{
  "hop_length": 160,
  "norm": "rmsnorm",
  "bias": "all",
  "patch_size": [16, 4],
  "layers": 16,
  "beta2": 0.99,
  "lr": 0.0018,
  "beta1": 0.95,
  "one_sided": false,
  "adamw_lr_other_params": 0.0012,
  "lr_schedule": "step",
  "adamw_weight_decay_other_params": 0.05
}
Rows from block 10, named by matrix and row number. Rows with one number belong to one attention dimension. Each number is 128 + 32 x the weight over its row's rms, rounded and kept within 0 to 255. All counts start at 0. After the name is the row's rms in percent of the matrix's.
# v: attention value (model.blocks.10.attn.v.weight, 192x192), inputs 0-191
# proj: attention output (model.blocks.10.attn.proj.weight, 192x192, transposed), outputs 0-191
v.133 099 [115  43 118 112  86  88 134 120 151  54 133 151 155 148 179 157 120 116 130 114 155 123 129 113 145 105 123 186 106 106 152 110 112 144 112 152 116 146  74 143 155 141 122 131 114 154 123  96 121 137 127 132 144  84 145 127 125  94 194 146 118 101 137 108 154 122  82 145 150  94 137  61 120 154 136 103 131 164  50 176  65  99 171 176  63 106 149 137 196 131 145 108 152  94  80  51 160 122 190 137 139 149 135 127 146 143 130 128 146 135 112   3 153 104 143 166  92  99 110 169 118 134 100  77 171 108 122 153 107 164 148 167 169  93 183 136 116 178  80 197  83 137 168 126 122 132  89 165 139 153  86 149  98  95 139  92 124 119 131 118  94  64 145 158 139 182 135 130 131  91 146 157 145 161  96 140  78 104 107 172 140 109 136 117 135 130 187 145 159  70 116  89]
v.134 095 [106 142 166  20 161 112 156  88 127 163 155 122 106 184 163 139 140 110 159 162 124 160 127  74  96 136 108 145 117 111 137  94 152 127 155 155 173 104  91  59 133 104  80 100 103 134 150 123 156 105 127 117 119 141 151 156 138  73 200 139  90  94 167 113 107 137 150 117 133 108 159 152 150 205 120  98 150 100 155 121 186 137  88 108 160 132 146 159 145 122 113 114 132 135 167 110 111 124 144 163  58 128 129 107 196  92 132 140  98  96 109 127 146  88  66 144  83 165 136  78 115  88 168 145 130  90 132 182 145 125 149  81 141 132 105 169 113 164 113  75  80 146 114 136 154 124 116 142 133  94 146 186 198  92 132 145 124  60 161  87 142 107 164 151  98 138 162 139 154 131 228  93  99 166 147 154 109 178 143  75 150 148 135 138  75  61 178 151 109 113 162 154]
v.135 093 [158 117  56 110 162 101 130 176  71 138 140 154 113 139 145 210 120 114  93 158 169 147 152  80 122  65  93 135 110 135 107  89 125  87  90 134 148 119 104 135 108 133 134  88 117 153  88  99  86 151 175 130 134 125 124 134 114  89 137  84 129 161 124 117 138 111 155  56 167 173  96 118 154 148 142  90 123 109 138 141 106 101 149 128 114 162 107  92 173 131 118 221 114 103  97  76 128 136 167 168  71  97 124 139 187 136 166 110 109 122 189 109  75 131 150 171 117 170 164 115 149 220 102 146 173 157 136 109 208 153 142 165 179 100 134  82  91  93 151 128 159  75 125  85 115 196 139 134 150 118 165 130  95 114 165  88 111 128 115 129 120 125 129 115 115 108 140 150 153  89   0 134 138 119 154 170 126 103 182 155 121 116 108 159 142 111 123 147 127 137 174 109]
v.136 094 [140 104  87 140  94 138 152 113 143 105 100 139 164 138 116  66  82 153 160 136 137  97 106 157 111  88 122 180 134  94 147 145  87 171 113  84  64 179 121 123 138  42 153 101  65 127 105  72 134 210 135 112 132 130 124 144 127 112 119 193 103  58 124 123 134 133  70 118 144 145  90 160  81 133 134  98 104 158 118 101  94  89 169 129 154 112  86 140  71 138 107  76 115  96  89 124  81 160 184  85 130 131  65 142  42 126 134 144 135  93  70  95 164 168 146 127 179 120 119 154 129 101 152 121  69 127 144 170  97 110 131 144 137 150 167 103 163 132  93 111 198 147 122 143  77 156  71  85 130 174 128 162 123 135 146 126 143 113 133 185 108 186 139 161  90 112 132 104 163  59 103 122 104  92 101 138 119  74 115 162 123 156 109  76 170 126 143 146 112  81 140 148]
v.137 106 [129 141 186 162 175 165 142  91 107  87 132 142 181  88 119  97 111 140 119 110 129 131 195 104 128 186  93  83 148 152 148 135 142 140 132 123 173 136 123  99 128 179 133  95 161 140 117 103 142 170 104 147 161 149 158 170 116 145  54 100 134 140  94 115  71  80 145  68  74 174 149 158  98  90 119 133 133 117 126 140 105 141  76  77 176  93 142 159 140 140 101 149 109 138 128 158  85 118 141 166  97  88 147 130 167 143 175 111 122 155 183 154 161 143 100  66 157 119 155 124 123 165  91 126 109 117 116 160 184  72 177 109 140 167 119  76 151  96 162  43 160  49 116 109 114 149 126 147  86 207 114 148 132 140 111  88 129 101 130  68 148 141 121 148 119 116 102  82 159  33  88  79 105  76 101 130 148 106 126 105  49 110 140 107 116 127  84 134 110  99 148 112]
v.138 090 [135  32 164 178 136 111 145 122  91 101 142 146 125 116 152 172 187 148 125  87 125  99 117 142 129 103 102 103 120 100 168 125 153 159 105 153 203 114  84 178 135  92 106 171 174 103 126 112  94  75 109  97 127 168  98 125  79  87 132  89 161  88 141 150 158 128  87 148 122 108 105  75 100  73 112  97 154 113 117 154 148 110  97 192 147 124 220 153 165 112 126 137  93 106 109 147 118  88 117  88 116 130 170  99 118 110 142 167 188 154 117 130 124 130 172 155 160 167  86  90 129  84 136 104 121 120 170 155 167 102 137 117  95 112  74  75 127 100 123 175  96  97 231 137 122 129 129  77 132 102 198 108  95 134 127 159 151 141 120 114  70 101 101 135 150 134 148 106 116 117 154 122 117  62  78 156  88 143 137  66  65 132 155 130  92  88  93 117  88 115  90 100]
v.139 104 [170  96 119 133  88 157 110 134 113 119 112  81 137 139 153  99 140 148 145  99 108 108 108 154 152 138 132 129 122 138 129 113 159 133 114 137 103 172 159 129 116 171 204 173 124 114 130 127 102  99  84  92 122 147 112 150 114 152 118 148 147 158 129 140 156 101 137 153 111 168 155 125 165  51 123  86  76 136 107 155  73  48 148 102 133 102  70 105  84 175 129 195 114 140 157 198 225 141 118  91 130 156 110  93 102 147 158 130  55 192 150 152 137 162  77 105 143  94 163 176 137 160  92 184 117 110 126 109 139 135 143  78 161 144 109 173 171  82 147 121 182 145 136 114  97  89 137 137 157 211 127 111 180 166 101 127 122 129  76  71  90 120 113 192  98  56 179 137 137 156 144 118 144  75 191 105 144  96 119 113  97 115 126 155 119  88 130 108 104 123 166 174]
v.140 106 [153  80 121 114 101  76 103 146  99 112 165  99 127  44 130 167 168 149 150 103 138  98  96 100  96 136 100 120 188 127 107 168  60 136  50 156 180 120  58  87 134  92 121 185 116 110 102 124 110 157 100 178 117 106 117 151 128 132  94 130 120 155 152 119 231 120  84 181 163 111  95 119 138 136 185 148 177 114 124 114 117  79 134 195  92 142 162 126 134 131 144  98 165 159  88 121 141 143  90 102 126 160 153  97 144 126 155 121 156 143 165 111 126 117 149 136 109 155 110 109 101 149 133  77 156 188 148 123 122 114 174 159 108 137 133 125  85 174 136 181  98 116 118 147 107 128 139 173 159 119 207  83 101 134 122 136 116  97  81 106 142 186 149 107 202 155 148  87 111 165 117 130 122 160 142 122 104 110 114  93 110  53 152 176  88 113 118 134  61 167 110  56]
v.141 115 [163  97 107 133  72 114 115  58 116 103 148 141 147  64 112 137 170 143 147 160 186 148  87 156 137 120 132 138 135 122 148 121 155 172 145  91 147  56  99 221 114 156 116 210 137  93 139  83 149  75 159 143 142 149 113 114 120 119 118 127 107 123 120  65 205 136 121 167 119 149 123  85 127  52 125 172 140 131 105 181 150  97  97 141 136 164 115 155 156 106 172 161 109 173 108  76 112 114 105 110 117 115 104  47  88  94 120 142 129 108 151 136 117  82 111  77 170  85 102 159 104  80  86 168  81 151 154 158 102 138 152 165  93  63 168 112 135 133 100  74 119 145 130 148  74 115 119  96 120 132 119  59 115 102 145  94 121 109 174 123 120 142 139 120 125 162 141 186 129 150 133 145 117 200 101  75 119  93 104 126 151  94 169 139 162 141 107 177 196 143  99 127]
v.142 104 [116 152 121 153 146 151 159 143  94 133 123 109 137 155 122  66 207 136  23 107 116  85 100 165 148 170 124 102 172 109 105  96 192 157 179 148  86 129  92 108 124 107 104 123 172 153 185 158 164 167  99 173 144 108 127 148 139 131 103  84 134 149 158 106  81 128 125 139 108 140 120  95 103  68 154  95 125  92 121 124 103 141 158  98 111 143 120 146 193 187  74 170 155 157 157 124 116  99 177 127 104 140 128 116 150  64 110 156 105  88 180 109 113  90  44  82 130  97 163 150 133 154 176 161 162  58 159 101 123 157 134  77  83  80 177 145 116 160 171 143 158 145 131 123 121 130 137  94 121  80 132 155 194 126 125 138 144 138  96 153 107 105  63 181 172 111  68  94 115 134 145 129 123 136 122 102 153 163 141  59 110 106 107 137  99  88 109  90 138 170 124 152]
v.143 095 [154 123  90  58 119 142 150 140 149 172 152 111 168 128 157  76  99  90 121 162  74 114 152  66 142 129 146 189  83  70  92 133 146 114 132 179 102 131  98  74 109 100  82 131 159 165  87 139  74  40 132 133 178 120 118 130  79 100 107 152 103 132 148 107 155 138 181 114  98 129 196 104  51  74 123 111  97 146 119 108 175 165 125  80 142 149 172  78  68 137 107 101 150 148 131 132 154  53 110 156 103 118 107 143 122 112 159  75 140  94 147 150 206 185  65 165 161 115 158 165 164 142 101 176  77 129 116 135 141 165 130 106 147  76 123 140 139 175 127 120 135 120 100 120 112 150 126  88 128 109 147 113 186  77 119 161 101  96 133 125  95 141 104 123 113 149 147 110  95 154 131 121 149 122 120  68 143 107 153 156 160 197 150 104  81 128 168 165 150 141 132 162]
v.144 116 [135 111  73 121 130 155 143  83 157 152  78 190 127 127 107 161 131 144 104 139 168 100  69 134 154 132 122 188 113  89  93 172 110 102 109 134 142 126  87  53 108 127 166 153  88 124 118 163 147  71 150 128 112 120  83 164 106 152 120 145 157 157 101 140 135 115 162 123 105 119  74 162 136 119 126  85  71 151 138  69 180 132 160 112 120 142 117 169 147 149 151 101 194 186 109  89 122 113 135 158 137 147  96 196 118  95 148  97 193 136 144 160 158  86 111 126  95  51 153 164 179 163 101 107 142 135  93  77 123 103  50 166 132 102 156 105 139 109 162 154 109  85  88  53 128 130 183 151 164 113 155 125 136 112 106  53 125 145 149 135 160 112 190  92 133 175 176  65 166 121  94 143 167 120 134  86 124 136 151 138 106 114  95  97 130 144  82 174 137 153 195 134]
v.145 108 [146 142 152 117 143  84 115 103 125 116 127  89 190 105 120 114  95 166 157 143 119 156 102 130  93 177  73 121 149 170 143 146 177  92 136 110 185 146 141 185 102 188 163 163 165  94  98 126 139 128  81  77  85 169 179 141 119  95  98 150 136 136  80 105 159 106 161 136  86 135 165 201 145 133  79 121 101 164 163 142 135 106 130 109 192 163  91 106 123 158  66 123 116 134 109 144 176 186  82 105 176 101 126  93 172 125 120 118 134  81 164 188 117 153  98 133 126 120  99 121  83 106 121 154 122 204 164 137 145 102  95  98 143 193 131 110 164  84 116  98  75  83 125  92 123  93 197 110 117 134 125 105 170 126 113 168 155  47 111  88 116 110 159  99 115  99 154 149 120  94  92 190 100 169 140 143 136 159  86  91  74 115 136 178 137 115 151 114 121 196 153 128]
v.146 106 [ 82 134 145 155 133 139 146 115 150 158  84 129 105 113 123 232  89 165 188 142 116 122 151 125 196 126 125 110 125  71 152 112 145  50 127  79 193  99 124 107 102 195 136 103 188 113 162 158  81 142 152 108 134 118 184  93 160  90 113 145 113 144 112 118 111 142  99 126  93 101 123 120 164 173  91 170  55 111 129 112 104 123 102 160 146 126 105 161 127  87 159 153  93 129 155  92 180 142 165 121 183  95 115 111 139 173 156 154 215 138 147 125 102  85 183  92 168 137 139 124 103 112 111 217 138 188 163 163 165 119 192 157 155 136 127  94  95 151  81 121  62 107 172 146 131 149 156 153 103  64 138 115 103 135 130 176 112 145 118 149 150 158 124  88 148  96  99 145 126 118 129 181 115 141 154 111 100 157  95 185 131 166 155 165 130 171 106  99 130 130 124 116]
v.147 122 [104  99 200 205 141 122 184  94 149 165  81 128 101  98 103 125 163 175 110 106 165  80 155 124 135 128 165  86 146 132  97 158 172 179 184 153 105 130  97 156 225 149  90 159 145 102 145 152 108 141 120 158 131 188 147 153 104  75  67 149 108 116 155 122 109 152 120 119  99 106 112 141 101 109 128 148 139 133 129 109 106 100 109 220 156 165 136 117 230  58 125 153 121 101 167 131 114 156 128 107 145 147 147 124 118 152  84 134 104  70 182  93 124 129 147 105 147 132 122 149 101 164 138 105 182 105 161 116 140 129 118 158 140  81 119 109  74  89 123 118 127 111 174 151 160 129 110  75  98 136 138 114  94 178 124 171 139 165 176 146  78 127  71 126 180 153 151  99  83 136 140 147 110 128  62 182 126  80 151  69 163 106 117 124 102 164 118 128 150  86  82 128]
v.148 108 [ 84 160 119  77 115 121 167 217 133 122 155 119 119 139 208 158 106 163 156  98  95 159 138 140  58 108  92 104 120 169 121 134 132 138  85 103 134 137 170 106 103 116 108 102  83 106 164 117 169 111 120 100 178 117 144  90 117 150 153  97 180 112 119 117 109 181 168 151 145 176  83 108  81 166  74 206 107 100 156 132 114 171 115 123  82  95 126 138  89 115 113 137 117 130 116 129 167 116  92 165 121 176  66 141 135 172 191 142 121 163 135 163 148  86 130 157 143 118  94 139 140  93 116 136  82 183 179 146 167 110  75 107 148 181  89 129 128  84 117 129  95 156 150  97 198 132 119 133 116 167 193 131 101 145 141 138 116  63 160 142 186 154  99 127 147 136 166 189 112 174 118 153 176 132 171 115 110 121 124 129  96 145 153  83  94 122 170 113  53 167 167 162]
v.149 104 [143 158 129  79  55 114 158  91  83 134 210 144  91 129 171 138 135 106  79 168 119 106 159 157  92 185 120 122 155 115 138 129  96 116  78 115  65 109 175 130  91 107 112 180  61 159 183 153  97 119  96 131 133  87 119 167 177  99 109  98 165 144 150 140 122 181  92 185 165 144 161 118 104 150 127 135 146 110 101 142 124 137  72  98  70 108 113 180 113 120 129 128 163 111 144  88 133 143  70 152  95 128 135 142 157  81 113 146 160 147  40 134 117 119 100  78  99 139 131  96 125  53 126 108 122  87  88 171 156 135 129 117  61 104 114  90 198 179 105 185 167 160 142 155 125 146 147 158 125 111 155 113 134  61 155 129 133 138 137 150 157 116 147 119 147 185 159 159 171 147 175  71 125 123 127 124 136 131 108  66 122  59 125 102 115 125 133 150 139 147  59 117]
v.150 105 [203 190 154 117 152 176 120 172 106 158 176 197 145 144 201 146 152 146 159  87 107 116  96 125 188 161 126 129 120 119 109  68 100 101 135 113  76 116 132 102 123 191 135 144 154 103  95 161 167 114 164 134 132 152 176 144 141 112 105 116 131 171 130  99 165 152  93 131 150  99 151 107 114 140 122 127 102 136 181 153 152 124 126 147 116  89 179 140 107  94 107 129 113 153 129 158 149  99  77 129  99 157  97 147 112 171 169 123 120 119 154 133 159  55 137 123  89 119 120 117 155  61 205 114  72 180 138 107  89 124 139 139 166  98 160 123 176 114 114 141  98 108 128 239  76 153 121  87 117 126 103 192 127  81 130  98  99  76  73 101 207 139 131 136 126 180 155  97 145 149  84 136 188 162 100 112 132 133 132 127 110 129 129  70 128  69 115 100 143 148  75 148]
proj.133 114 [198 152 147 134 171 109 128  98 158 187 158 140 160 175 125 115 124 148  87 131 128 139  88  99 153 136 142  97 123  60 134 174 105 128 160 143  79 167 151 113 132 111 119 115 175 177 111 150 185 149 130 131 124 123 137 151 127 187 118  97 219 152 120 112 163 151 169 137 117 110 129 173 136 147 141  95  96 173 110 157 148 115  93 120 170 176  92  86 122 143 104 104  87 134  77 188 106 176 102 130 141 128 114  48 148 113  77  90  98  60 101 185 174 137 137  54 118 123 148 118  53 116 127 135 146 173 160 120 116 130 164 137  97 114  90 134 177 102 160 108 133 146  60 134  96 155 151 130 124 133 172 169 154 122 127 146 166 127 144 118 193  75 111 109 164  98 141 137 153 174 158 106 118 153  83 135 199 147 163  78 111 182  97  75 109 139 160 168  74 116 117 150]
proj.134 097 [193 146 137 192 157 190  81 135 100 101 157 106  79 134  80 148 102 118  68 126 139  90 156 138 174  63 114 136 160 110 119  98 147 124  65 122  60 149 102 155 123 133  95 109 178 175 166 108 131 144 128 174 173  71 132 131  81 176 103 142 187 170  84 151  92 164 158 165  91 111 121 108 113 127 117  78 151 165 104 209 108  87 150 150 135 149 109 129  86 117 143 170 136 124 106 107 137 116 106  77 159 149 149 149 142 145 119 123 123 126 104 137 122 147 181  95 150 178 146 177 153 149 139  75 105 138 160  80 140 180 113 151 153  97 164  91  95  82 124 116 149 110 119  69 104 132 119 119  90 142 139 169 102 160  93  92  80 140  80 131  86  89  97 124 116 202 186 125 105 154  93  98 160 103 103 152 148 158 155 169 152 131 118  75 163 158  89  84 161 161  98  91]
proj.135 092 [107  96 162 150 113 118  91  93 149 127  79 105  97  81 121  92 169 145 130 133 157  93 132 143  89 159 141 191 112  79 136 123 114 122 153 160 110 124 128 129 119 142 109 107 185 119 107 128 167 138 150 110 105 112 148 150 121 129 169 196 193  87 140  94  58 141 120 216 108  99  94 125 149  87 117 107 143  97 114 155 110 163 133  80 100 140 136 212  86 132 128  96 125 163 153 199 126 111 157 110 140 118  97  88 117 131 123 116 164 131  74 106 159 145  84 115 146 127 119 107 114  95 156  76 102  37 124  82 129  77  73 137 112 169 122 102 205  92 117 118 142 137 149 154 143 122 131 126 143 142 132  91 168 102 130 170 148 159  89 118  98 140 155 120 203 143 144 144  86 200 210 145 133  78  86 113  82 177  79 103 146 152 131 107  77 204 117 109 166 137 136 153]
proj.136 096 [132 131 151 117 140  93 121 113 118 126 128 127 163 142 153 174  99 150 111  84  96 147 101 131 121 161 161 102 153 163 155 115 111 101 138 182 123  78 195 107 185 145 105 107 128 133 165 125  92 133 139 107  80 174 111 142 157 133 109  91 141 107  93 114 150 128 111  54 125  87 118 131 169 136 124 200  95 131 162 137 105 166  67 142  87 166 125 138 147 101  88 109 166 148 120  77 169 124 102 125 144 130 156 102 157 142  82  98 150  76 100 115 121 142 149  90  92 103 134 111  74 144  64  85 226 112 159 156 112 107 154 147 116 127 136 162 103 108 128  82 168 116 156  81 127 111 123 178  63 129 105  93 133 103 168 156 125 141 196 141 198  66 119 152 168 113 122 224 109 181 102 156 145 174 198 108 100 109  82  88  89  45 147 129 149 139 106 143 149 115 129  81]
proj.137 107 [ 92 158 131 101  65 110 126 109 107 102 102 150  79 104 138 180  84 117  74 159 127 135  76 116 128 105 213 215 106 129  87  71 114 125 124 145 101 150 149 146 105  91 135  96  97 112 133 114 159 152 173 123  81 148 133 101 154 128 147  63 100 164 117 193 171  96 117 161 124 151 140 115 115  88 162 156 129 132 167  83 165 152  83 162  54 130 151  82  75 128 177 127 115 115 153  95 141 143 104 103 165 202 105 131  91 118  83 101 128 127  67 121 105  94 148 147 112 170 159 140 192 191 131 126 157  98 158 123 129 112 132  78  96 168 153 159 124 120  47 184 121 164 182 145 150 170 161  80 125  82 150 134 140 117 124 141 176 173 124 180 115 164 108 143 143 164 166 126 103 137 124 128 164 163 120 168  67 118 127 121 168 134 122 150  83 131 137  84  84 132  98 120]
proj.138 102 [130 177 118 106  81 123 130 176 115 140 186 148 100 147 108  66 119 101 118  87 117 163 104 138 108 163 127 105 159 127 103 160 159  91 154  92 128 101 132 102  98 139 112 104 160 134 121 127 123 177 108 157  67 124 187 133 154 133 106 125 133  96 207 127  89 108 204 124 169 157 165 132 188 189 130 151 173 152 186 145 122 105 160 121 123 129  79  69 105 128 131 142 163 144 189 129 144 180 140 145 127  91 107  96 126 129 109 112 111 160 128 144 178  99  77 101 153 151 147 173 152 202 126 163 114 129 122  60 193 136 152 128 109 138 121 146  78 135  86 148 134 167  35 122 178 121 178 155 172 199  88 183 124 140 117 105  96 163 147 131 144 143 102 152  77 134 133 170 122 152  97 144 175 163 132  96 225 160 123 156 186 128 116 125 173 146 130 101 120 138 137 111]
proj.139 094 [ 57 122  87  69 102  91 120 118 180 169 110 121 179 125 107 132 175 157 108 171 133 126  99 177 138  76 152 157 181 144 152  73 124 128 202 118 167 112 144 130  96 136 123 126  99 144 105  93 179 132 137 152 126 142 202 117 180 119 152 115 153 100 148 144  91 154 173  97  99 134 164 171 113 176 111 141 148 129  88  97 137 180 118 118 160 112 168  98 144  89 139  62 110  93 197  67  86 129 129 172 119 123 124 155 172  65 125 104 161 103 117 111  65  92 152 165 119 109  88  71 154  64 184 132 128 120 150 120  94 145 107 118 112 202  76 149 142 139  96 119 133 145 134 163 159 163 165  61  93 149 112 118  62 113 177 124 112 151 145 139 161 174 142  97 133 136  79 118 121  96  66 122 148 194 149 134 106 108 116 106 119 146 134 142 139 133  83  83 133 114  81 104]
proj.140 101 [182 151 129 133  93 148 164 106 133 146 166 163 151 200 201 109 141 113 129 111 113 161 136 159 156 184 121 156  83 127 180 117 172 125 191 118 130  88 186 122  84 115 111 100 167 148 126 119 154  76 156  98 168  88  95 123 113 129 124  67 166  95 114 173  66 118 156 103 131 199 184 160 118 171  99  90  88 153 191 119 131 119  73 133 132  92 133 106 106  89 131 171 137 136 134 160  99 136 128 146 186  66 158 155 144 142 148 117 109 118 102 147 152 101  81 148 139  82 147 107 147  38 160 148  91 108 105 133 146 179 103  88 142  93 123  94 103 163 134 125  87  88 109 144 154 135 111 157 155 118 167 131 177 114 111 177 196 106 129 158 115 110  96  96 128  62 108 174 122 111 129 186  96 160 128  91 146 182 107 163 174 129 100 115 124 131  94 119 147  62 144 170]
proj.141 118 [116  40 109 102 182  66 150 149 111 157 152 127 141 155 123 136  90 131 113 104  90 169 173 142 138 172 135  97 140 127 124 184 137  55 148 126 208 185 171  41 115  71 149 139 135 167  39 157 124 127  98  89 104 122 151 126 171  99 120 105 187 117 200 175 120  71 112  69 126 133 141 143 121 133 113  89 172  89 101  84 136  88 166 102 177  61 119  77 172  98 125 137 136 152 113 171  78 150 172 153 165  95 146 173 184 141 172 102  79 123 146 115 139 136 104 162 128 134 154 154 120 126 148 113 142 127 102  70 151 110 160 149 160 137 123 123 171 143 134 157 118 125 114 144 137 134 107 117 126 114 139 181 138 133 110 136 173 176 111  91 114  98 180 175  86 103 107 111 128 106 167 131 140  94  96 121 136 181 102 125 105 131 139  76 136  76 157  82 112 101 145 124]
proj.142 103 [111 119 133 112 105 150 117  62 128  68 153 155 160 147 106 166  88 118 130 168 124 133 120 154 161 138 151 194 135 170 114 129 106 136 133 127  76 110 132 171  87 108 110 109 156  86 116 165  85  89 211 125 189 143 105 132 119 111  83 153 154 139 132 194 166 139 100 128 177 110 139  75 178 197 112  70 157 149  67 176 167 147 106 160 182  90 123 134 147 178 169 106 115 134  88 104 121 173 120 144 150  99 198 141 127 181  95  91  83 161  75  98 119 146 144 181 135 158 128 117 110  86 139 113  59 141  60 115 199 108 104 129  87 139  82 132 136 158 139 109 149 178  79 128 140 164  99 162 153 187 105  79  93  75 147  78 110 132 166 131 141 128 195 124 112 196 174 172 146 156 127 128 148 118 125 109 126 146 150 150 112 148 135 118 148 122 155 123 122 155 148 135]
proj.143 089 [127  77 112 150 163 100  69  90 126 111 130 130 116 170 118 173 107 147 119 124 159 151  79 113 140 179 147 119 173 164 143 130  83 175 128  63 143 146 158 127 119 118  98 113  77 103 115 183 139 135 149 102  94  82 149 149 106 120 175 167 139 124  85 182 140 138 122 109 123  98 135  88 143 183 110 148 110  82  97 173 153  20 123 111 121 114  68 137  83 114  85 116 161  85 106 112 119 116  96  76 117 125 185 111  97 153 112 208 130 135 124 102  16 134 198  81 102 146 133 124 152  73 151 143 215 126 120 119  73 125 135 160  74 110 124 114 160 126 152  86 111  96  92 134 141 121 121 168 153 182 145 123 147 134 164 136 175 131 114 148 128  96 128 175 165  94 117 153 117 115  79 104 109 210 144 144 179 138 118  77 135 106 117 136 139 142 123 146 142 179 121 101]
proj.144 112 [110 141 164  80 104  77 107 168 120  63 112 111 124 126  98  96 147 144  92 150 143 119 179 116 122  84 163  91  99 178  93  96 129 107 170 148 177 162 170 186 130 169 176  65 157  90  90 116  71 121 111  58 153 166 196 120 213 149 140 120  63 134 211 101 142 142 116 128 133 138 147 135 200 131  59 137 148  83 102 102  84 167 125 117 133 106 162 175 136 115 129 110 109 123 151 153 112 118 134 127 123 134 168  87  81 130 152 120 123 163 123 106  98 151  61 122 126 112 114 119  62 105 131  75 122 163 120 102  74 129 170  49 100 171 171 154 156  97 173 150 148 116 143 165 100 131 102 116 107 126 127 119 123 133 150 157 192 109  72  95 128 185  95 157 172 103 128 136 114 109 170 130 101 137 106 132 144 129  87 104 102 144 142 128 108 107 181 125 130 103  77 158]
proj.145 110 [129  97  62  95 180 152 117  91 110 138 146 149 111 122 122 128  87 147 114 150  75  96 166 131 170 113 122 121 135 154 113  64 104 165 145 142 165 104  99  83 126 167 110 132  82 118 133  90 150 141 111 165 117  98 150 105 184 145 119  89 182 152 179 141 120 123 178 108  77 115 105 113 130  65 137 136 131 106 139  95 170 190 138  98  73  73 139 145 126  97 171 131 133 195 190 118  90  88 145 164 109 148 140 148 124 127 139 132  46 120 241 109 143 133 183 178 148 132 139 141 203 148 113 111 110 116  95 151 107 162 118  80 196 108 120 141 109 133 151 150 119 111 167 163 147 103  89  72 134  96 159  96 141 157  96  68 129 125 107 152  86 143 107 194 129 171 128  89 103 113  74 108 147  82 155 148 122  80 171 175 125 123 104 151 111 148 101 124 134  77  93 177]
proj.146 107 [135 112 117 118 118 158 160 150 113  98  74 148 130 129 145  41 103 125 136  95 101 143 157 132 101 146  74 159  70 179 132 123 128 178  88 158 184 137  88 117 143 108 110 164 161 174 100  63 152 112 103 179 118 160  98 113 110 162 146 122 187 144 172  97  85 121 132 126 145  66  93 130  82  97 140 109 164 120 141  61 198 164 163 124 117 113 169 118 116 171  95 176  99  82 125 208 116 103 105 125  75 182  82 100  69 124 136  76  36 117 149  86 160 112 121 176 124 115 101 144 144 175 145 100 113 167 106 119 163 105 118 114 111 110  94 156  57  61 169 127 181 136 119 129 134 128 141  48  88 143 134 146 138 117  97 162 107 115 118 126 134  81 111 118 112 120 113  87 131  80 107 118 117 138 169 135 130  96 196 127 119 111 137 156 100 136 153 117 174 161 113 146]
proj.147 118 [ 89 151  99 102 117 114 167 176  67 150 204 125 136 112 140  67 118 127 113 107 149 182  56 123 119 127  67 182  98  60 157 113 145  80  62  91 145 167 118 141 134 117 126 137 193  94  84 133 159  95 136  93 158 101 164 153 111 148 164 138 121 113 153 168 101 136  87 168 203 100 138  58 179  88 152 155 175  88 140 165 157 131 115  88 121 138 179  56 141 124 136  96 162 162 136 100 162  91 184 137 133 152 123 128 162 113 130 115 130 131 145 106 122 101  86 138  98 123 152 124  95  90 122 183 100 141 122  53 143 131 174 146 108 106 114 119 173 152  93 137 153 160 137 101  77 115 130 126 185 100 136 140 119  87 140 123 117 120 133 179 176  95 207 115  98 150 116  82 149 110  97  89 139 166 120  96 178 182 118 134 113 143 158 128 145 118 145  74 113 143 180  90]
proj.148 092 [177 129 105 150 120 139 120  80  97 135 126 118  62 166 157 146 141 127 136 156 114 121 172 103 110 153 163 158 116 116 124 161 126 141 106 129 124  82 148 127 103 119 142 112 119 172 121  72 121 172 145  84  63 106 133 192 134 121 119 135 100 148 136  88 109 114 116 119  83 139  93 190 174 116 117  53 115 166 143 104 107  90 146 166 140 144 127 167 159 122 145 174 101 100 142 145 117 147 180 108 105  99 117 135  84  68 116 156 138 100 132 138 113  95 144 183 151 164 104  93  82 117 195 147 149 106 185 110  77 123  48 131 205  83 141  94  93 148 206 152 150  93 106 127  85 147 143  87 177 128  80  86 159 142 106 123  58 143 142  85  76 124 119 146  43  82 126 147 112  81  75 177  85  99 124 166 155 130 149 105 134 104  84 164 176 114  88 152 157 112 176 146]
proj.149 103 [127  90 194 151 144 167 124 119 102 117  97 136 155 100 109 157 121  83 162  75 136 164 135 122 149 115 152 139  92 135 118 119 197 110 147 143 131 168  99 196 119  86 117 100 159 164  91  82 153 135 128 141 152 121  89  93  95 122 147 133  67 116 148 117 146  83 153 102  85 111 182 164 122 184 135  48  94 161 222 162 139 125 126 222 156 116 165 144 180 126 151 168 130 125  98 124  91 142 162 140 135  48 138 179 134 149 187 107 147 120 186 178 160  82  79 119 144 176 110 157 108 199 114 126 126 140 180 162 160 157 104 127 137 158 101 122  63 122 130  91 101 160 160 156 123 159 112 134 124 139 134 135 145 167 123 148 116  85 131 118  63 118 112  80 115  93 121 148 130  97 186 155 117  81 146 131 162 114  95 168 165 122 163 128 141  90 102 119 125 125 196 174]
proj.150 101 [ 72  86 119 151  80 106 154  35 117  83 104  97  89 145 149  95  88 152 101 156 149 131 107 111 172 131 142 177 174 143 139 163 112 129 118 160 137 131 161 112 135  93 122 120  53 147 194 116 123 191 140 137 117 103  83 130 102 138  91  61 143 161  81 138  59 113 114 122 127 139 150 129 157 113 163  86 146 126 106 126 138 111  60  96 100 138  70 122  96 119 140 169 107 134  82  80 160 115  81  98 183  52 169 125 148 114 124 153 134  89  62  79 114 142 145 169  86 173 105  96  76 152 102  99 170 132 146 148 149 147 156 108 133 163 113 123 119 126 104 149 104 151 150  78 126  85 105 184 191  89 138 126 151 119 110 150 137 102  87 136  72 134 124  92 108 102  93 172 142  82 189 116 120 100 127 203  98 157 155  95 114 108 155 125 202 147 132 167 132 112 123  86]